A small image diffusion model, trained from scratch: norm groupnorm.
Rows from block 7 of a small image diffusion model, named by matrix and row number. Rows with one number belong to one channel. Each number is 500 + 25 x the weight over its row's rms, rounded and kept within 0 to 999. All counts start at 0. Numbers have three digits each.
After each channel's rows are labels from the 100 images, of 14976 (inputs lightly noised), where the channel reaches its highest value: "strongest on" is what is common among them; "patch colour" is the nearest of a few named colours to the mean colour under the peak. Only what is clearly more common there than usual is listed. The data: stained colorectal tissue patches (NCT-CRC-HE-100K). In brackets: how many of the 100, against the usual share in percent.
# convs0: first 3x3 conv (model.mid.0.convs.0.weight, 256x256x3x3, each kernel summed), inputs 128-255
# convs1: second 3x3 conv (model.mid.0.convs.1.weight, 256x256x3x3, transposed, each kernel summed), outputs 128-255

convs0.54:496498502482543453471483528467505521528493494530505528538486522548500492488551514527520577509505472542497499510486530531478524471487490521485528518506486480519478508520509477480508479490473525511524483517512515502506485520486487485497491447528505504511505488490485515546498446479484527496502494501511471502489459468470517468534511521443525504496493483521456466529506514489486506476445
convs1.54:480472503503513494540491521532519498522482507480495519509529543514517510497468497469497479505496515508539556558458501505483497493490516499494521493525454518535485459479491507471464497474470530524511499469482513500525494481515507506467483511511459471533512492504533488516514537497507523504527458511483481539518501533501510536481466505525454447537496481512531566512518517505467476483527
strongest on: tissue: adipose tissue (64 vs 10.3)
patch colour: white (77 vs 38.1)

convs0.247:456486518489540517520488527511488520488556515470481504479502481536526513533496533505473527536517520510502524491495505535486479492531494523489531475507512531481489491468542469491532501501513517489493516473517518507509495495499516510504468499501537513507506473506490530494482450485526518470483456481499498484499486533506491462507503469523515482566500521513511486548519504486503543464480
convs1.247:499519496489471528544468477448495529490528504504499495496515476458464539480503536491497478499456482497498488469513543532498501489448543462513514502473479517463471510534455490528474492473457521533518450493533523497535504517469506532459480503460476513450494482550484445488536497538471511578488552471479506529504517497501522492495500517475511565502481486513459512495476458481488451489528
strongest on: tissue: adipose tissue (43 vs 10.3)
patch colour: white (74 vs 38.1)

convs0.14:494513496495485502489459414517510450501477464496526495491499558511508488537507493520520455510511483469456459483423497501466493524498453478524527470514449505531494530494505513533483492458487507510497503490481525477499506530515501523507544511514532502475500499505506490530520504514537480498480451482493514479503542520548507505501473448530484519479502513545497477528491496543468514485503
convs1.14:534498515487494487498462508497499556526495483514488560535519488528524527472437507495468552526509484507512502478541490475489453530507564509451493520509465500503494491483499441503529529518565498487504508483494483516461490493503480500502472525505441492501508517497496482478509486499504505456519494527510516450533501528497472488510477548501532542488523491467497525509501520464478472536471
strongest on: tissue: adipose tissue (70 vs 10.3)
patch colour: white (90 vs 38.1)

convs0.29:546479446482511520489481496473505525494496485505545488488472470467483513488534500536473515510523521498471478517488513490486495527429479501518513485491506475477553439514503478497497492518529544453533482540527462478478460502513498468478527505480550526484473469528503514521488545458496499493498517503505509501490500461520496505486503495509498465499480551467500505488506495452518469493460
convs1.29:492526505532518517524548483508517502487519503518536480488539529480499499531474504507522497470494537483502518466516516504488445491486455510483489435503510513453519496487470507544467510534486481561507526529507497477512526512507544544512517535538503555537536489486507503517484486506538483485519448478520520527487536501475469508507478498521498490476508520509512561467477513522508530494516
strongest on: tissue: debris (37 vs 11.1)
patch colour: white (81 vs 38.1)

convs0.98:472558525480497481492453453474540492515534561508492497490491519480492485507421476515536505491497526526573490490474473511468541529513528487527461549477504527520517511488531504498503516506487487496482478524474487483493503522527502477481499473499501501472540532531497512497468507479508475529466528495519505492485503478539517468491509478452512481501507499502506482428505504484475539497591
convs1.98:503439445526495496506516497484516511483489509488497485505502494474499518456519520508488483532513511471489486528509534496501488462506483548550512496497468503458492483513507509498573534534548556509544519476551487507469510486504521528520485474504489468498537495528479518521532496479492457472489521572513542490505493468493436538509472484487486504523528496512492489500462517487477479486459
strongest on: tissue: cancer-associated stroma (35 vs 10.8); tissue: adipose tissue (26 vs 10.3)
patch colour: white (66 vs 38.1)

convs0.140:552503440482485492463453468503520475469491507487510467489467509493506504488506467480472503487542512483495497502476520499518544538511529470483522448504493483527481504501506463493507501532433535491522501498503490497486495501468511500477531526548547526549507474464487486513470447506440488483493507523505511492488529487507550478528484444505483537539510537539522493519523480453502481465505
convs1.140:519487501489536507554465484511512527479482543528490494529492496479472516497484510511514479544484497489493534460545533496504481512502484517471486425489454518465498446449524489499478464514526475569458506492488510479504502492539454514474506493541480491444506468559520540521451521500499467535481484500523477550535509544493483515514458525496513477518521512467512511516506496521476488500512
strongest on: tissue: debris (33 vs 11.1)
patch colour: white (79 vs 38.1)

convs0.243:543515535459559519498516471491514500502486526484476521497505461473500449484480569459497501488494514527510494506482493531481495490516529530486503504500530473496518506490513515509497473520515508478464485532507456459496517478487481486478497494487543507506493508522492528511470526476514467494509545491478469463479562501458469504546496464490498495518509496501526504543502476484483510525480
convs1.243:473488457500530525487472530558483514521466528509518493504463543488506515448491447513509480526524489496492461500530510423492517530503504488540495535515506524479480503523472522509460483473500509468485487449484499495536485479520546468481520517509507495497478513476473477448528472478490454490511490536485467500487480491524466516485491524468532508513490472494531483511514542518511498497518
strongest on: tissue: smooth muscle (57 vs 13.5)
patch colour: white (63 vs 38.1)

convs0.84:499483530480477484510472488532501479498517523515484496498501540422517483474497529540473494467496490523485499495505508507467498509464505494532521537491510476535484534530500503535466487493460466470507524486515467484537485503508476497484494485507512538524490495458508504541506510566476509499509511469516516557455553484476530528473511461503494516488486504501507493465458538493533483515465
convs1.84:489467467506466500491483513508496529494529466474464474508514506521483518504510523501481443465512476495507548467517522488532516504605489519467487502444501495479554522488484542464501536486523528497480514507478513464471495534503471464480521535509488528510524496512484474480518457444492469503519498552512478447530531517538466475520464523502492506508465485497496531505548483480514525555501
strongest on: tissue: debris (32 vs 11.1)
patch colour: white (65 vs 38.1)

convs0.106:524489451496474504519508478522505471468458545507517492505464486488504497496518588530520502508540510513501524501482475499499502487496522478504540522526495520446515479527520520507474510528491518488499530506528512493495493482481528473513482521464515506502509491506485477490489460448502527460488508526477491528488505465484526540440508476482499531516517471512464514510466517513547480535515
convs1.106:519493524494541513493501449516529496538552546454513487486500483502520498542452468524486526515458555473500463522505490466493517530518502461507499472499483507476507535486563493492491458512510489473490505501538486496533514501529455478484511480538513490496498461507519511498511510490455498473494478481538493471490517514527514469518522503537488495532462498489508526493500537463514480493496
strongest on: tissue: cancer-associated stroma (33 vs 10.8)
patch colour: white (65 vs 38.1)

convs0.177:514518520517492523479542516529467533492517524473501482499476491516472480513473499509538514498503501528469511545512525512487489516477536530427482509484551495521479507485514479465507500536500531439482479528488496541526491515454512459469508496519512495508505479528464517482491515519509476501527524505521512493521512477484551512493456505524495478523519421515505503495532522531513486484453
convs1.177:482508532463484476484452475474501481537469493487447529511525467451506511501506485498495517492511482472537516507514503450522503500464469535488520481464528478495531509474478493532506497432521460534509472450503518476496519517510526513548483497500491516515478478472487439516491502500460501522495501467544515517550469532509485477475501515515496541501488562564467486510502532469511486525522
strongest on: tissue: adipose tissue (65 vs 10.3)
patch colour: white (90 vs 38.1)