config = dict(
    image_size=32,
    weight_standardization=False,
    widths=[64, 64, 128, 256],
    attention=True,
    upsampling='pixel_shuffle',
    muon_scale='match_rms_adamw',
    orthogonalizer='newton_schulz_5',
    steps=8400,
    lr_schedule='cosine',
    warmup_steps=160,
    weight_decay=0.4,
)
Rows from block 5 of a small image diffusion model, named by matrix and row number. Rows with one number belong to one channel. Each number is 500 + 25 x the weight over its row's rms, rounded and kept within 0 to 999. All counts start at 0. Numbers have three digits each.
After each channel's rows are labels from the 100 images, of 14976 (inputs lightly noised), where the channel reaches its highest value: "strongest on" is what is common among them. Only what is clearly more common there than usual is listed. The data: stained colorectal tissue patches (NCT-CRC-HE-100K).
# convs0: first 3x3 conv (model.enc.2.1.convs.0.weight, 128x128x3x3, each kernel summed), inputs 0-127
# convs1: second 3x3 conv (model.enc.2.1.convs.1.weight, 128x128x3x3, transposed, each kernel summed), outputs 0-127

convs0.72:509499480520481501525500454486493525503498485474503453500548515487492520487508539508503498462500488494516499490500440520564530479487503493485477537460475499478478499501479472503517510509528515536494505455504541481545508529502497577497528489496545486512496533533470492513497527509437495474503520521503498538484492541495496487517532483477516555531537536469552504508476497491463478468488
convs1.72:508540498509485508519499503501514519528489502526457487456493514547516489518507515562501504522489480520501548494517476513471473494484491508538490497433513502497537484500468487515523555499529474503523457484527471490497516496549502491494454500496462429507463484484436449494541529500539499468511538492499506509524487475525490478525495518467469512484484534496490479487465512477481513504461
strongest on: tissue: tumour epithelium

convs0.126:486523464521524484533533490526493515522507469496479510540455496447516523487476505543498511537514490486519491535500471489508484509521511513503495463503468497527500449482475517507535498487479511543502515465519487530504527505510531521458528463556467488460488508486486493490493509484468514461479477434491434510480517495510507561490464499498545496474528525492500491471480483503470452464489
convs1.126:496508518507511488496529462440492447508456530503521463525510489526477505496511491488507492459465456456465463487507478461519535480508498486543505490484496524491469469495495479482457491486474519470508520518485517493477495535481500501506516486516514450497476507533437461494503491507496484500489514541547469515450505478518464536502494481455524529540525555504527490501464507486545505504516
strongest on: tissue: tumour epithelium

convs0.98:459476493497503507507461451508522506486445462512511514493488482499462495504463573517515485461516541486486493482518492502504445519554497500497492483468526511492537540499527537538532497503494503476485537494500523436474502461510498485527492467508495452501505490486520491482465469504453469501501521448465509486479503497482498514508512470480501489464473459480508466494502499501442512461506
convs1.98:529545483484481520509532505545511537502490479527481542500540456511522521468518462491509502551477480520456459459476476494485467553474498461489524477530478462496501504496491507488472489446529518473531515487518489495510506494515466505522512518538499505553512518498536526506516468508518484488500528477517530515494507526488489514552483544544515504500476475525557515494520519527484515479538
strongest on: tissue: normal colon mucosa

convs0.92:488519492507556493509522483461522477528488500534521504480459459474491518503503515527505497536473520491487530536531472487484480503530513487504514472479489504541514473513464495474530478495501551540517541534526519519433525482489527500500507505513489513533518512461523506511463543481516497530537513496470510499454485506555510509477493554482540487502505449509551488527555492492520479495511
convs1.92:451517517465484486477477469490486514502520487514498489545514509498483501502477493436501493440472538537495498494535498473495474504523498480449500483503524475519512508533500500510444533479494513487507470508480516487488493507485531507488477544512488449486398533504472482501473480521528473491480490526498471488446519470520509491482466469466467512480511544521495487497448479491509506505507
strongest on: tissue: tumour epithelium

convs0.104:485485542492563507474550456474482501498487497520492487497507506516475504466519527553465502495482504561517502460487494520512487500511487549517476455494508524507503485535482493558499484464500505470549512506467512485541452499482452512488472501521465469495497493479503482550469524486486485491500480488500529491554506484505512501525486534478519487503432468488465502467536491474505480503517
convs1.104:511497516489500483530538547538482474471523515483480519506466500498554486522492499489533519457467444523492475514497517478461515524534495534513501505542485462541523550488460480509512519503471511548476493495500498509514476522498435504500482512477538507478555485517499501473489476464510494479551502497487501522509484514507502486495524455525523486484505535511526471518478548478460519474549
strongest on: tissue: adipose tissue

convs0.74:495528467487519507456510494504501518498526517486482455528454458481504541484464504472449490535486491529527512533539495488484510474490497517484508484481500523529476479519493502486475482515525561499473511450481473481475560494480503488473478435487505460499482508503484458481520518503534481484535520513462492485481495503475496513476529449496457495475514515510450547509500487478493548500464
convs1.74:508519513555479473463502428466534544501477542503522505485522493514527499519527491488449505481494456508523536505481438473499492520473493490493468525505470496491459439514452486465463469484504457440503490481490496492534510442486516545502537506505486485498459516493505515518509487505480515484513518518487497494491509517456509479508504499495504501494506493496518484525563531485464503514497
strongest on: tissue: normal colon mucosa; tissue: tumour epithelium

convs0.69:505505532515503517415502488435510519454488469495504502496497561479523516476513517496402458534472473510498495467474491485487499498507525507506530474496503474486500465500482489490483486502463503483479502497488549489476477481475499506509504545499489510509526542490513519506492510543514482531531493506489500449526506468515513480481453509502440517501486490531511501519490523508494529550526
convs1.69:503441507483485466462490499471505501517512508490487496485519485481476490473468478471489499524506484480531478510516493475487464496542535477464468499487529524534525528511447424522505490460504516526487485441451511523515492474476477532497480510509497481457498500520515481527510474541507484493523474544483461508462496502482537472458493473513563484465530490495487502512482521461510469488514
strongest on: tissue: adipose tissue

convs0.4:525518519524471528444519500514500499531550501533474510517507490500487510539497489475497503516486492498492506514509499486536539542504498557489510491512514538538514473475487456569527510486499526473468502505487460532501532476515582451480485479488500543499522516531509503531501492503457545554527511511491513459502474489476496467490450509492494500489527529494492485484480502532506486484466
convs1.4:472513503511503478499477549477540483473488474497489503498471483501549530482531490532520519505486499504472479477481487512477530478497501436483515482485506523492480507493465501471515511507477479520498522491540503475555491512524479485466526475505498499459473528459499498502509535497525471481555477507444477503515462448513495522477531505516492534462496498513514543472526507459483537575460
strongest on: tissue: adipose tissue

convs0.57:530513496510500484519519402485510497507524506512498477485519547471506485507477540472535495504513484519510512537518560498523547519522492511492497508497511501544486500501508489521463482508509508476503499515522466511480488500515469549521484510513471502495491452482495480494520438449468512492535481452522525505493514474534491500554482501519507476518560525501500485495538517553473539476494
convs1.57:495530488504484450494501558520480524513474462505519501529478483503502490466539489475519528521487488450472496522500564510494499495475481513519472499489485498488489483470478545483525491493491537520492482531552515501485490485484525467523492494464526452487488518455512512468475486516531525466485435478506478497536441505517532516488476509493511492509467470528466472513526461475480459463478
strongest on: tissue: normal colon mucosa

convs0.30:483479507483496492499481536472481475492485479486514468514481521519500530477513467454462470509463461522548533495533482484490496543495515467494468441494442582508473488511511498535483489500500529532481491500499457539495488491509500506491510539458496526492497486503493493474506502498497564498490491500485519487478488495489478496487509479479434512491476485493493542482516496489496465474417
convs1.30:538512546522491511529525500479483505495491560497530536497506488527526455512516527495492509486478450464510512462480496470517539522457453546433505518509481522495455488530475499500497492460521498503529445498534455499517525519503484549488530498495531507470515513500509520497501488495491484480493494439530515503488495483494506503484528450518536541499497516511531527507496497561515512492482
strongest on: tissue: normal colon mucosa

convs0.43:499482498479502519431516487467490456490467507472503520503546521476479496487503492481453511476477504472485476543494498477527493504509507482513457512505512537539556481502510525534532490507478531496495490481479496506510458500506546501538490535469484533522500501500508507470563472461550488504523488531480508529484494530487502464523484535482443504501556553501477524477486483508539473497503
convs1.43:508492507494477503454526482466502510481527547473493492496526476479473477472479495504504496481498443519511491509518483492483518507499523513471415445466471484464492476484447509488489506462463483487517498495524502488495511498501514498483531511488516513509537453524519479501497530505459520491530499469533457478510483520550517478476535479519516547504561483525506491561480525459486487504522
strongest on: tissue: adipose tissue; tissue: normal colon mucosa